Rows from block 2 of a small class-conditioned image diffusion model, named by matrix and row number. Rows with one number within an expert belong to one neuron, the router's apart. Each number is 128 + 32 x the weight over its row's rms, rounded and kept within 0 to 255. All counts start at 0. Numbers have three digits each. After the name is the row's rms in percent of the matrix's.
Before each expert's rows are labels from the 100 images, of 14976 (inputs lightly noised), where the router gives the expert most weight on average: "strongest on" is what is common among them; "colour at peak" is the nearest of a few named colours to the mean colour under the peak. Only what is clearly more common there than usual is listed. The data: photos of arthropod specimens (BIOSCAN-5M). In brackets: how many of the 100.
# router: router (model.blocks.2.mlp.router.weight, 8x160, trained with AdamW), inputs 0-159
# gate: expert gate (model.blocks.2.mlp.gate, 8x160x160), inputs 0-159
# up: expert up (model.blocks.2.mlp.up, 8x160x160), inputs 0-159
# down: expert down (model.blocks.2.mlp.down, 8x160x160, transposed), outputs 0-159

# expert 0
strongest on: order Lepidoptera (46)
colour at peak: brown (42)
router.0 079:092094057152159150075155129154158176076131085191061157093128152157124150133137176103175131138124159127074128152117148136173121098151137140155160138132140193105145114130136146149090163090125171134124183121113134079111051176135107168152104162117180136143124020136163115135135119159165175113103142143103143105106104069146189102088154158165108102161178114143117119146139124157145128152123136135098157169144119111133189122115071085096107141020122190173132099122111142122139150130176170
gate.2 092:150129147139099050168126186126133099187166181126113126112098128158060085124164129100076192110129096154109175105114074189137174118104102105147093115198103109115154158080144140122142117083091151126075172155071131092119135067121117140143117093144120082132120106116096028160132168148174139147117160124098141086121077118187103188111101084100143080156136082151137159090068156122131123145124136149190140089135187113151147108160157164128126088139150113103170114112106154121106096108165093
up.2 089:120106114117170121126105139126126098168175201138122130124103160100092050150197114103143149073069134156096158110105105155175199079115136123181117094158149117157165171091147150130104118040089173191082129167056132111053082142122181088103145103162091096100125063109127066160126124114124163138118155123113106110171112132205099143129102109093150092193153130142142122102092145152115117124122104162176106095116100124139140117155146142128112063105156049138124114125163139117117137118148116
down.2 092:127134148167135105167158103103144096156110184116118163110121123154109065156134122126079095094115147092084034116213108114116194157111112156151115140121113142121190115157188136070093144117103153146102092156110148169108137061096159150109123111168061206115140142196156079147164130164129076092127094122142165106150106087178130124121133147115147120123115147098089137127082059137091097109163121116092116167129097157122136135084101152081119193070116155081099115113138093187127109178143088
gate.3 154:173107137163157089147078155099122136174121185112150114132096157096064099146100199101044169079151121128133164132130141158101157101133143104136138107136137128130115159096097140148148130122130208154162126091096100156137153122147179064155086089137157133106118100125128134119142153197130081153109129123115183157147170146153115145150101143111156095148123076147123160143067158075131102101192140175168139115126098093175145063178093158094192041137178116132074131066125127153131140062134116
up.3 163:130135105126108114156103151151139150078101165133115147157100170084106141109112154122102123132119100124172114103194084151130163141048155095139158068094171125105118185145137138089093135129159156166132086149073157163135171131156112068127074162139088108079133115163176101117153164174102136162157182174144098134163141140141106159107160141079178083113151065150080097176122122076165096131152086114205113108074075099192118085142111086122154154117140137141089120061116126103177146079078116
down.3 125:154113167132140091090079104102132134201154167124156104133107159097073110023068076114084150105145115131156114105131134098114191141112114164096123180152127114163109134131088087157171108134112171165101141095108159082140104136104168048097098106123137144180172119134163137127156172074154129094113116104095163143087144112178133124135146149105102095132154168121149100139114131061084138169207113106106128133099160158190170183152160095137158157122078111166175115064114138164156126083093114
gate.4 097:098140106116170155146136152144053163136143081153130141097123129087130148115092110100169159136064106140141141144190094132084152122109108135113109112163139167125111150134151127106176119139198175138132134160070120160066061114104169146167104136161133123166067122116078100075173149104075133128147140102182172129137079094189141039130166129163162158159156063113207157108165083187129166108145156163100130119156139123096083116121138144203140130135093112136123121161155155181123112070164119
up.4 098:142121100129137138161186183198151196146142119041137133096095113175156103127081074106175125172109106138130085116170138120126107129129106096148129148192139170152059114140153070109127086083173178190148145110069097103113084085128127122088086089163096092119094137088111084121145158127098120115213106103163174168111146162203096079138084118120186158129172107116155105114134076151137091108140135178155086110156102101146135124158156166160124106110115117101139141141085131132160112091132106
down.4 096:105108070115128140145138129113124122120137119060132094232116147145133130038153105120114106125163139088115134085251105133160118117139106181107129122126133100122182146143135159152233124152124130136122122113131062115178175202101142140137166150099124129120039117129086141130069144108122168115133116123142156113116097030138153113210144140104106138093078131128142094122130173103148100100142095144154097142058129144139130114139125183158162128088118104159109110109125115110124179116135116
gate.5 111:109065177134119126112183063138126176126156122086054107114151137100142134183140141147195123151158152129102065115193134100171160101140140120126148144138151104111148156162140186078095073077141098097074148160083100176104149206111122103179140157160146142164084153163183108141148131168149113167107147159152115106151132122105132166164121147117130158154184133107155105114179144143183120151142073112096125112143113099159094121108115150162092204062144113142174104140157177126079136188181126
up.5 088:107114120148112048121108148097040089109164069145113124095195123105116090130132163123158123160151115130169207139176074123137096094151133109114142118106104176128085119161169147101127123103083152103131113147114110143195108127168143186126121126185128105170119069087047142097094119077120088135062147108096161149122130192143146154123075128156128098154092114127171158086119143114176117074164215147083143156112103115103182118195083108133093113111158144113146078146131128141100111132148140
down.5 089:080131025127136118120102110185101114066141158149169082145167115092123127163145113143114127148135131152094130119215127150089135099143136106100126125130131086105152119126124106067198135157150125132155116129142120119083172107138114128157148193150123127157122121118088144142133133132140118104119129193155145127133149102133157121224200074117150144139012105106155145119104000100126113111160089180161116140132164118134069128117122167141129117172103125059081111138144141095147096127131099
gate.6 123:119109137141151072096079134093120152159152045118171163136124158091162159098145166135084150178109104104134131163138124133129085122124161137150141140127140097169132191138123114100125132104118129117140161171159118124158116085121196096126127129164128191170099147134133141119120125120153063120136120174117179110104012128168107112164136151228123109140114182144148120133092097084075205120111117131084143153085070138177112129123125173124118130135150112173190143109096222113178138130177084
up.6 117:154122166135090152203188127151146107120065205129132092147133090135094092176152115139181120112140153177123133100087108126108185139146085090101111138136105148098110103130175131161114100178127103166081097087108104125131122147155081119117124124125148053115140146138110123134138122119084185169138115112132136155157211098102159132109098127030147138138154098129114156086160097163183073144133106148177090087161176079086121125147148133162143145109104121092072149130141017153089104097136171
down.6 113:192132081138115137093168105086052095097165155181074157164119087157135107027109157134161163086109131109164133097165134126108174137111163169139105147119132167159157078142123129141158134127145125149129137086100075109115096122120098134106136135110138172166150126144107069140162128135117169106150134127120114131082192096117085138099172152033099121092177203180136106124172136156102140131122126163105199142172114190068115136101127164106151141154132105125176135137143195192103110112092161
gate.7 090:176115167153117117106107113102094099155102127082141143100116136161097118110151144053148112120133151132138158149076113151079147063160188106099120100142126127136143170167111166092100108143152111160123137131122110175155100132111155160132057131170140109124104140091137052143107199212114102158146175096087147145093093132227138143128123162168133084087117187171123185121161103105130118094122161183167152116135086110191089086173026150150119107129161120073111130133090085130118135139145131
up.7 079:155174105161111117113209173150111146173112156139090112110101161147058164115127153112076121078198116143103150139143109148089094099148141119089115114152097148157115062123151103163192138133175183116154092134130103172136101120171145081112093130141143084093107098128134070125155117138114078177139155121112183170114155148158137123102159128132133088051084088199105184117108106145140089078156117133127107117172114092181104092190089142119105095147143150043057113108138163111124116180142106
down.7 090:147124194172122141138124120027183111086142131129149195176111154157076120119120118100085168154115135096124049098152117125071152157153109140148128158102121174119129129138138164109088182156108168173108147160174117102163125112102136123178082105206133156118149133192118106154121105082117066099125120150138156136164148065218138126189118117165119101159096095131118082090135179124108121168131093080111092149145114159174127135065131165108142164142115170088179122131174124125160109168149105

# expert 7
strongest on: order Coleoptera (44)
colour at peak: pink (87)
router.7 075:163130060162175147108116134113180131072161085200155188118162125128093131182119149101161134140129088095146148126103100100162093145128169173126154134157132180145155140135104112187083130127110129159095219122113152115118074163160148177100103111098133147141159143171160110117166128158145152152082140093137130098098112068152164120111149098173080101160146118187124137135127013127125158153117173140090124145140106136133177158131110067101159121039191168140117089133131141118142105101184152
gate.8 089:119142187158103122142100082092101106196119114120110136076064092112151104154156163166136159137123106132080187144114127168115099103124059114161133082126110114089168126072126153098111068138150111132121099154105192077093086128089171131087084127143147107137080133101120096126160150171076146108203124152160112133140118168169125173133083106050112177116159088103112182096123126109098136150170144138141109156194114137140095098104134168133128090149133093095075171099125111131059145030132105
up.8 076:120045144093118149147174142120159074131079178151164098167155111151120146144101091161163139134177185161181055121153133088129141135158175112190144146128144163191114134127101117106170117114074103109099148128152146155177154086161085117069124117175143168108114175130068155198097097144155151126119127140120200129158201143146186138120118175130155136146109118086147050158112126124126138099090088143117159112115090084114117150183158086155112128096120172157188163121103141149119072152120096
down.8 077:115178103148122106126136121106074153086105121082167113021189136053117147141095078111085149166132082160127169158119143213081100088130191144104103152169092121116116099149109082092167153134110137096113114113135132086095100160147134126115064095097143126181072109166110126141095097078107110101093169137123162141158150106138132051123120098090141143162150128099152105136121095148143124094096156094116187113135135087129218142137155109108087080091146063124117164142166114156156165090135117
gate.9 087:121184106135154068123114144148146154167140172120174184124162138135065183197112140091128103056085085059118108093110063111140122148147187146147129135112088131164148086108133117093124149112152061124124153172143069146159115110153080117107140076133093124150077136110146128160135114171140171117075136086110103161095154132075106117071188097106118109145115101130131131130158150129190112105119103154162046158114127145152107091193139189104120150080142095127123095146120124035091118145103105
up.9 091:121163108126070121186075180117174069121174164127142140156144137142139134086124117086119104105114079113071107000099109131128074176146091105164122185131134123064074100133134115134143097130118109134152170128100092135148109160113151111152129127165106147117100115082103133130181112159177121140060116115141123129121122164058087153086186148141157155187131145122152124148124121124165116139109129102137124120112138173161146099183156078103141167103115128219135179096132089147128144210112077
down.9 104:086106120143123124112120095128060028080088160061123118099164123159154133202132121107145135155112126138116126077181124123130140085155136101110122130111137153169068142144090094159121141154137101154105123085122153075112164138151170119133128104142141095146107126181103102174162126112100131135090117136141078152100121105095116110118029134133088165121126084110074108134130123150096166133142119203161089154099122113123040172068124035133143125138149151197112157129143126146156128195102051
gate.10 091:103085082112141108159151168136113168142114147139148120105121127127159145120124126162128064155079111114183169140217098163125152131082198135133139113108116143098181116119121077101167119146112121142095118141135244122139134253118138167069135081084109142115113154155176146110177102159124082119120159079131104140126134092122116149141158157130100133144117101150100111163147186082157124141129116175061131117043098137112057113157137122127161101172166161167123087093140130094130111166162124
up.10 092:110117085127092161074115058141119084190109123086146175120120108175153111095096102097083096246197144148081146085122109097154098133090155158070136124133175189107147155140126093119117177136133150112152129141165103146107057030113098126113111094101121075159126127100156125073126109120146193134132150121165167145095166141098143150112144143104117093170140118132095122120094102133158154056126099123173126146196145121068157142130115191111091124116098155132128122090175153116124170131123116
down.10 090:119111023175105172127083142021073185076107088138112167136109114061134106119128098158113124084125126143110076136161150095114103124116123155168140131113147172134215155154087095076152146113155134129136115141101089119194233148165139105202131177095121122129167078137140086112082083117128116131112150099124113116144170187110127110197076098129138143111105133150114110119126111114158109120102122146101136142109115157121167122127104124139154166129120055111175090125141104099129093111172124
gate.11 103:171138148114139105145133078147113163135141107179147127123166110107177150122100133075188093134125097102136115102148101169107078115118114124079169158163094148096094132141116195096156068118179188117077160104094088150113121121156158230137065099141143147122094151149158097109195134124122164189091164121141127148214127124139166135153131136127069122134135169105087130144135133102121068098153120154121112112150140121168088149153192141125073153096103205122134093205110174129139117145119056
up.11 076:097118138126136163160170097099159140130117173065150082087050123162078078178147137157077168106173146156110142149126135098127191093124133089158116055118073065157119136115118135167191144088161138123178100113137198180139153137161136135114161149124134129121094131066126179133114137132147138083187082117111118106093140142143092131086088140157183135125158108121162072125118120088128182085104127120112166137125079134077119098124116095149165106188121021144129106105124098148107113082177146
down.11 095:036175163164126105128152111134109115077148183142121158135167104111146109134079137163145153100174121155097119145092170156145138169123158109128141132162129255114127093153101103152136154156131136120130088103093063155087102093123146133084077111116149147148175136137086099135195092113144097087175144158115129114079101024140115125116151112108168097093067121150127125116102106076161164173140116111135093136126133141092079108138125139073073190144115177133124122174126097194102106121141119
gate.12 111:139099159142129117173016167100064149110099100168160144138145132117169178069200110067114137097105119110149145107099135168079129078127136159121132118090118123153129103150113137104096138096149141146118202110121088125134163107135139154197116109116198135103144107143152120117133148103166124132110167155161139109152083159136093138190164148178154144165159166124149160128166094060114181159113196095090183093125108074118096136098166100141089117073170176133150112178135136197083105128136137
up.12 106:116147142180110148109202132129218131099171210054074145115078207148131119160127165158153113117162177166151070134151111155103114191131088038150096104136128091121090176109168100145080102118095125140115088130145087139136148117079112092101167110154119169128113093136097140162073162131075070092184138144086149184104175148171170112175090162143154143133138141124111103128142114154133103143122118101107103152131144127151154143134093145138138104135096044094164170124127151146122124121152133
down.12 091:076093060166139111133138131094118099068130180183149106137130109134165107085130116156129186105148159119069119169146134111111122117126108197148118124138140160163065118119123077146177076117142128136096128144143013124156188104125147122129131081076110113147245073116136139121106124123119081139133156131112059140123131026134155155210157140142114123109099111096108138137121045125117150159156107147096059145123139118141112121156117121102140123060133146122105155136148120160134160140122150
gate.13 116:141105150096128141149183113169070146160134051134118146105175082130116094095157094161064135107062159150148124108092121156112119040135149163179104079118125124176131189178130112150105138118095100094090044165097143148057138137099169170151159123139186138138123101138142160149165082145120119086160159124078177123112119125183075170103138094159107124101104134161131098085087123139097156128147121100102105143117161124135112173137117141137081148103162133165127172168048173140152098102080180
up.13 102:122160173116145107141086174094106106136110191076151096165095177132194142150148157079175147150222136098117099153165109085144169199121144082117100122094144151145139074138063149128090123126125168142170166117076132104194132126133127078142108120110069155128096116134121080190102116116137170142077086141181140134153128182069162152146107137151184119148159138103085144133177118101148136092103147128117164071135118108118124080096171076158170116150110108079139124081192097127132164114099116
down.13 099:122152049132171092125119127117000089099134183220142115134091162130152151086121109091167157153049108156162163161196143133093117132126158132145105133143121182162105088147096111152170099090087150151100097055113124136097135142123146106084093147112114114118107130117130117157158150159127117124068153146138207137136093160079092061145169117103102162119121131140127104155133170121082136118106111161150138076143118123123143178105136142130130127107151102087093142087170152112111090147129105

# expert 5
strongest on: class Collembola (27); class Arachnida (25)
colour at peak: white (99)
router.5 121:037104168236118126127136107169170140122130106133090127131109111129112114206100130121135087149158118111118078128158141129102139114111138120125152122112136116096132120111130110097140134109111100136114107129121210114077157111116133130133117175152129116116120092121131108129123121127114123128121109146121123104113121255140136136056082131114138108114122143115116126130137222136116124132120121113126194120053106117096085105163159205111139091208149127150101140109128129110101053133126126
gate.2 103:106125183102118084116136116192156127191105126121081089103144130133145132158129088133075115113170063124077030115163100181146163107130138147131121134157187089153136143094126108096147130136130177105142165169135081104148085161107096107158144133176124127101054107107178151169133179066119134144109187153065117142162176156142205157162153116154160125126138073146119108145145167172101149104103139120148086114193179086155079121161113193137118121120085120167092122115162125083106162127092110
up.2 116:119152156140164158152135144093130147103128158146099110132105164155096165126106153175139174127075201119171110122135090110173124187130114097122119117115105117085107105137164137137122073090133135169133063121137139172099107180186129137111135122114107144135127131137139085100141099218185139131181038135144132120071008147114070100148140156114117149140089183082116169080110126069168152131127176140108089190144063141103082162152120138124204105143113158158154107124100151128117127105101139
down.2 099:112092124159148153119101089113089165111126123104124169052109137084075159090100105152140108140134160149083084076103114146160128142133168112115125143161148120186155099135127120121174203095143117154143150131128054082144155156107133116192147118095082122102090121099103122094115096072106124090150200123120164117169065088091151063121162118126150151117092094130130078108157110069082097120124033159162154079073192134085183101085140107160165145153127110157104085131113079108137101124123156
gate.3 090:052138160117141102117136117252149185191104121107084099102172141113120139168095147115130072140173121064120084114186119161210129114137147136132114106114134134118153087105147123064085154101145130121100138169110089114178069137095102110160149107165095173130118065189193113159160140119140121177119161176120123140108138135131141147139157117123118093093140088139101112161135170108144131138149106106125101162111119097149122105172107208089121121112113170122113110161118153068127215163082143
up.3 103:174122121137136138146116128100129096115076171095127156150127144103115123114119113112137161135107134091077128127077134116075127175171077201069128090160084131152089129091125139162154146196150093057083063157147145077081132108087162128140090127112132126104109173112154098159140132093096096122112175155188167180098133109133107081084150081118147090079158162102126070122099110144150065167119133124116102059155147172155198062109142154183096068120078097132135126138071153129113157140107098
down.3 096:080161183083160136100142127164137142167153178108169031139112161126124123183146148117157096091187132135147108132210127155175105068155174181145090138117173114110086136136132132077079122178128118085140179129153164158072134160142142142123118167096160108145126117144188128133159160154158129136114105153162168171161117178145164120149072087136132118172153098119151168120095093132106163121126108122154107187167109071157045157151124143049121163080164145158109131126106124135136170122115067
gate.4 098:165117159092095083156145158167126126144170093114139081114099136162097181198132106112191126144148147138120122107138145221149150195074146124093083085225058119127085105078070175088118174122135163110071128159137139109170099166116152135090157089054144142105073120139082108141169151161141153122100115124073090152121109125146128183130092162155110138146127113077125149173131148162116105132156128136134135122179154173136078097121169149137124160146183123061110122109112142134184136129126159
up.4 085:111068113094149174103119121112138137168151126132186123113144135141159076077119164108051173127067172106121137203171171090171116071136206101145183178067146077110146144175187101191133115133137119114178185133103151075163151159144142129152173146160171126147135142128141133097138100092135128121119087129119114090145106149140085105146123152117189141148113111110112093106136117106158166135073139173099103128149087090105119156111092115176090092110109099100130088149128137194081169162088066
down.4 098:145120126177157198174101149102126120129138146136118075118167143109139057165111088123045132129142143150132124176126127171161118220157090130095170098237066129184165133069174087129154173135117112134093105107115148129071089104120117129096120100180130172115159141146182135091119127178128112126139141131167161076116145146096169078100089128118083113145129123097125146054107120095106100145090096101158147104098149192116110111114162153130086138134142150212145120161120144138071129138152111
gate.5 105:184124171070092119182089153091102076140088071085157143133154112132088153120155134085155162137094121141144135121093148160086115145168079125176139092182134167133146110133138177164097139121081166129121106150136088151086065130072166124110105103082156108058000134121089123101122120159136139143175193159097151120144153133152168110124115140137098151142120153112125080195168111130101178101090136141111117120105091121094049108141160109171166120175121132104143134126161132148154110145137167
up.5 100:116137206093082121118150111129096122135064122111098127138143108115156116116191093131107153131116104135120074080086137138128082094149127136123122083113106132083132174107199115167115112119098160135139159170174130147095136165039140112146091105142152171078030109095130068073127108107064158114140195098070173124135055157129136091096163141121117153147094105154098081167125183139137182116079110143115162119115096138115121095130120146113193119158054112162137112160155127143099133110064144
down.5 101:069150120127108076127125160149119135132162134132096045191123144136164126147172183137111076135122090109140108111117154111171070145120127123132113158164158111172056151151146087127142131163125154103127097165131112111084077168192123132080106160154176088147052150155189096095111090148170123171144058165109164146115089210123178108127104127148135130124103134080161146167133126104111083128083148138124051162147130097124096110138154111164192123108186150132111120147104141107091074133046117
gate.6 090:121174107111128145093118148134088096188135101137094117128130139124081122105163092082155163140181085082171150095082074172111108119181183131095138109114106139181218184112205157208122108119135164127112157158117087117209103087094134141116110109201141112091131157097039115120128131088090129080114170097113152126078066109124135143137112142117139103166112130126117079121116092149116116125110094119140134125211106148136197066183126120134140122133084146108125107126085137111105170130122111
up.6 089:106122169075155152172135147072146192084106138116105089140136145084113123145084161205126117097113187137135064087162119152131190185132096086146165178065150105090065127120141131152083129170064099092115126098131148132062086139102188117119175180085183129148080170102145194161104117215145133131114148142146139128122155137097114078152138191130161110105180126112140092172126137183156146118093111094082135150128118149108070156101129098123140162112130121150127147151137132153100099121165146
down.6 083:102103000116134141105108124204026158215128100165143142162139110148167113149109089148136093139124129129169188171129164160196128099109135126121144122111127123116081104083089163149146093128174085121139128097094123146091216145142111108137158137073134125129097123090180114127123130108107156131133135103133121122106160187117138141160163109121136125116115136118132125132103115127125147133127174144147178161101155158095210089126150172134118105203109159091099112127151120192153165121125183
gate.7 112:148137220153165147115141168141099099164128096122121169127157142172162105155134193077091135177132155113094091144138104180168119098124136083119070126150134159074037123127152097078108127167204141111148092110094131115169117188094197126122187102120157153124122163112134088118136149110117107098112115152114144131116135149134154121095115113109146122174135125113182167135112147181129200105097121126125098122125126046134101163119100198110060107143139103105050103199151141163158165146151090
up.7 130:166132120147076116107094127085147152136112108116153152136143095075107159111175117133152120183093105187123155122068076120079167138099101168199198190137196121141151144145105118161102142141107114165157186113121126118150155095159036157113053118129150111130115159110139147123115138087119141185084143131128169106151108125131166118124100116122137127175101123173130116099126073162175083124093152123114132121093119216139117052161153083154173112144122132140214133055125105117083107096105170
down.7 116:164150067148058120122101112116071144128138097092116127137144106065111147107147163179185148127119090078105103105178109124120178115120123136119194087148110167118171128143065085077145134157057120184128098103150070128187114135121057135136053118171119095096092088163179133143108114116129127083124127112132127130103128159124106116149114133137115155097079133126138118125155138119090192139122132142120080110078122060100169179155081114122182158163121075159073152059121129076121069083139140

# expert 3
strongest on: order Coleoptera (48)
colour at peak: white (64)
router.3 127:014117138050129124122127122084196100149140122159129180149119134131114121090115139129104135071151127115110100125016107116112131147121124111097181128120114109126140125107130133156144155095105115107130136113120059119063048155134129122148118129052129115111000144080120131107093125122125114117100111111129171103120149188140134111066136143139109110122082129112118118120122189138120112115112182139140150127134123122138070105093116212121135116159126124124092118105119132166121077130117129
gate.2 115:106120185131086120123120094145111143148158135151197111102153174165071112148142154099113094205157147195136059138081181151065150093105155104191098094090209120150122127172116139110130166119160085158212137082058134133153160111122110151124118136144174127118140157115161117119147142069098082181136164123162143138093171113081111136153192088090103103127131121094154129077149115179101193132120114118184129118072140100152133148132146108118134128113160164154098133153120053159128127115161097
up.2 107:144137188084133152130159138115123148120128125097122096171122115158157127076130165178122151060063100097147066120149059114178144176153130164072136112163091143102100127091129069176107134103122183092033088144163152119109123170091175104079100151068139164093149084148151177123136138168146147075120054131095110086116102124153148137107131140129173121148086127100147128141093123102143064107171127138088152173158112127147142093165136077127140094097115104086167110097111212146133175119107152
down.2 110:120092064166158116080175077061080171134143120128066129135088098108153178090102144189141118129107105172155076084163094097117117109130116159172127112133190118166144108198145076134144144108097191124213159181196104104155112156112173084126125119170118105124137130125180167147109108084113142174106147093093154157110093121149061109138176159155119166125121141119118121160163138116078142124135201154162128092105117116115167141112110124113114102145133127108106131095132050071141085135154179
gate.3 074:114155230196145094108123114191136150222104120134095138150170126117108126140182140096144116084094124079057136138091137143137162068141125128096153109097150143111117110125121097051112177166129101142109110148127031141135055115109164134139168114158076092124152153109175117122058136150162164098100128153150130093135119084108110119137132156143115116118138151160096139126085095148104112147131144168142115114172103099110113100132138160102087056186092133109088110104124140070173154122044110
up.3 091:146095085134167117167127157129159122141113158097155179136132108120119076175175099147097131144115172157159110148176141166087109127184149074184120174121107137104141104115101058157098133147072119163105087095098114109134153181114197154142139113133131151112106125085179109164169138176098075132118123087171117114123150112111130058191160154104145102133049086090114155154102157152065098201129138218096138152045114151096107077131153144163136097173158156148119147101143127126138155116175115
down.3 096:059182080201121110094112096174095151103131147113098037104149119107109082093146146147126146109154111126098131168068155091142128124148121122122132100124141126163153139187054038109117121137085080158138128079106102155068103155164204130157127119140140122156131115186185095134141126064136073109095129163143112135143152149114089042070102184087125134121065138130101099127103133142158136107125115084139132100070156123107156170097125132108121178150115124171172148158168123170137148116148110
gate.4 113:145153183096181100116057134079134101137106141117094110073120165093144143180120108097134139216161146096122110175125165188102152162112149141101083200111177142126147154071089099162112106106114138143082156136119111100193172167166120121116119113139078150122163162134105130168122144082149127133059158147133182182128059104115151091126106072117139123137117129083065153142123091094113069165108155128100150159165109191118091154158079194152108078099069120125158099123112128116125151114100121
up.4 110:140109132176102142036152155171132136125160116123137112134159063118145111133118152125125167087115124133109112136115071091116098056119145174183159102097129144109181098183188185084132110151124107167184116087085163128095104112129107134118106183174176096142113111084137122111100108153119072177195102091093115108149161111113108114121171144147125116131099088190200152114108134125140139120154119128146088089073109048114097134063186106121130177158188141125071186144148122140137133083102155
down.4 106:176152097145118159181163091138091157120127125133157152150174086144130124141126085150103080139119134136159172088154100142148082196129110176075170201146149122137169107078185119165129153145101124175083124083128106111106125069124164138107096108182205178137148146193152115118111106093145073122182143165080116101108174156129151084175155119131102125138074144100079106098109145104104095123171104154125127136083125207082115143183080180138134057118086105103179174148144134138111130116102130
gate.5 090:150133145120137081067131108142136128199105135122115180164130135136093194158160103076127104162065120075096160111176106135069084089134163099107161125109130118136147111140145112113127138134099096129101116123161112125133134130172114137102143106140102100139125221119158147137115143188134143162088168123109082143102137081096100102057115146089096109081157119159078159126131054144129078121126099209179096172135144130134085103195098145155093147035105165100086133133163123045124161106094108
up.5 102:147122155122114166026093065110119176125089069149067108056108122133134105155193140139108093098136181181154112176150148172173126109155144118107100098082112149126147157184126157095150105171179093126168184105124126113135164201111139151140095080124092125126130113147126128096122156108132156120199132196056148116120102140132147176141093108110135115128113183104116162147123074139129190142109183206147114133129112118116125104098115151099122102161069139102094085120174161122143179137128090
down.5 100:182166171106114169198126173147149154172144073143124181213102131142120102088166128138111119146111158108076169142100101078134113179119118142155110162169137122118113142083167163156103178165129140133102103146136145163181058169141146144125124182139127112147158185084129140127096148145136131128223111089070154115163117155121104142076150108123095096126124109174133120124113076133162063107112072079084151128160143131112112143208104182171140146177174101095171082123129132083130092117157105
gate.6 094:133117154092106145119141120136057085141116134109126141201051122101122095136124122117104154148196137114072102085080121088187119135119130125142141121123181130101171162121174141117131073104039162110125156069109038149142067132137100087188138158127103127129103136080072138128051149137080105124166144101130172116177143142138167151104147152164163078100160099134112168158170159113122129144152198124185140083071145141136100118096096113118180175139120115137115114122087111129110204135125148
up.6 089:112082090073170109156146142190094171115155150050110126171065154150133116159152126126113173101149128170120085092081078115190108132099148116133091117161092066137098171078123166184099100085116145157155171093124123116131127141169128171155135137109154178109011084058106104122104146076081113116117110098109196127120075169152083142138109146141162147160099095141126171108138168143152122128087154123097134091122117141121097090126133147125162128135099106184127100134128130183119197113176126
down.6 087:122223166110119096118113109090087183108110106136078114101128114134139108100140131115124111189129121129103103151166132113103129110125129082142113147133151176135142131152126091138192149187146109143129126110110024165052109221152144146128141177186148103143020183162168096125130106113135094138117134141131182117133115245134138173088176154121147126113026143136117110135110143116124124134105137169112100133131125131108139146083122121103142168182122169080123104115110132123132078123125102
gate.7 131:160125170144153110162108159142107093169108133107125143119099147124124120183095069102181104125122127168126097110169199098089124094085128118139145119165048101147108186105085101105153089163165194151119159137065140108127156170111126090175135110124174118168106108121101097173095122102156160099175167071087138166158125141176088128164086113177157136165126135069095140193059141152113149122110142115075142117185148162047101147142121133152161064100194092152134101135146131146096090111146107
up.7 143:124119117129097190164158132124113129113112142152076128089162141145123163127144124096145132135123196121109207158132091178172130176115131114146113128101171178149149155163135062107108143115099105104127102108179126147157126100153113219146082134143104116110142154156105159136163062185203130118106119154171137070065145099110160125131147147076143099136142091136158156010194135144137084113162145143159097133086100109202117132114116114136094173125147165132091129146061051132128169125110134
down.7 112:138133105176080194128148144114133125112113162145114164128166157138114134116125092115144118091103179140172131159123104122161140097094126156124129132197037110154141151081129093141134123114084089091088111092136106118144077098138096209171090137159086123133141115108133144083188091123098134111105194108184148044159109132097125119182127121063104075149105160149062110000175164103095158128127129090126126108105145179174119142119129131158087098174105103130143144149093180136129092128125128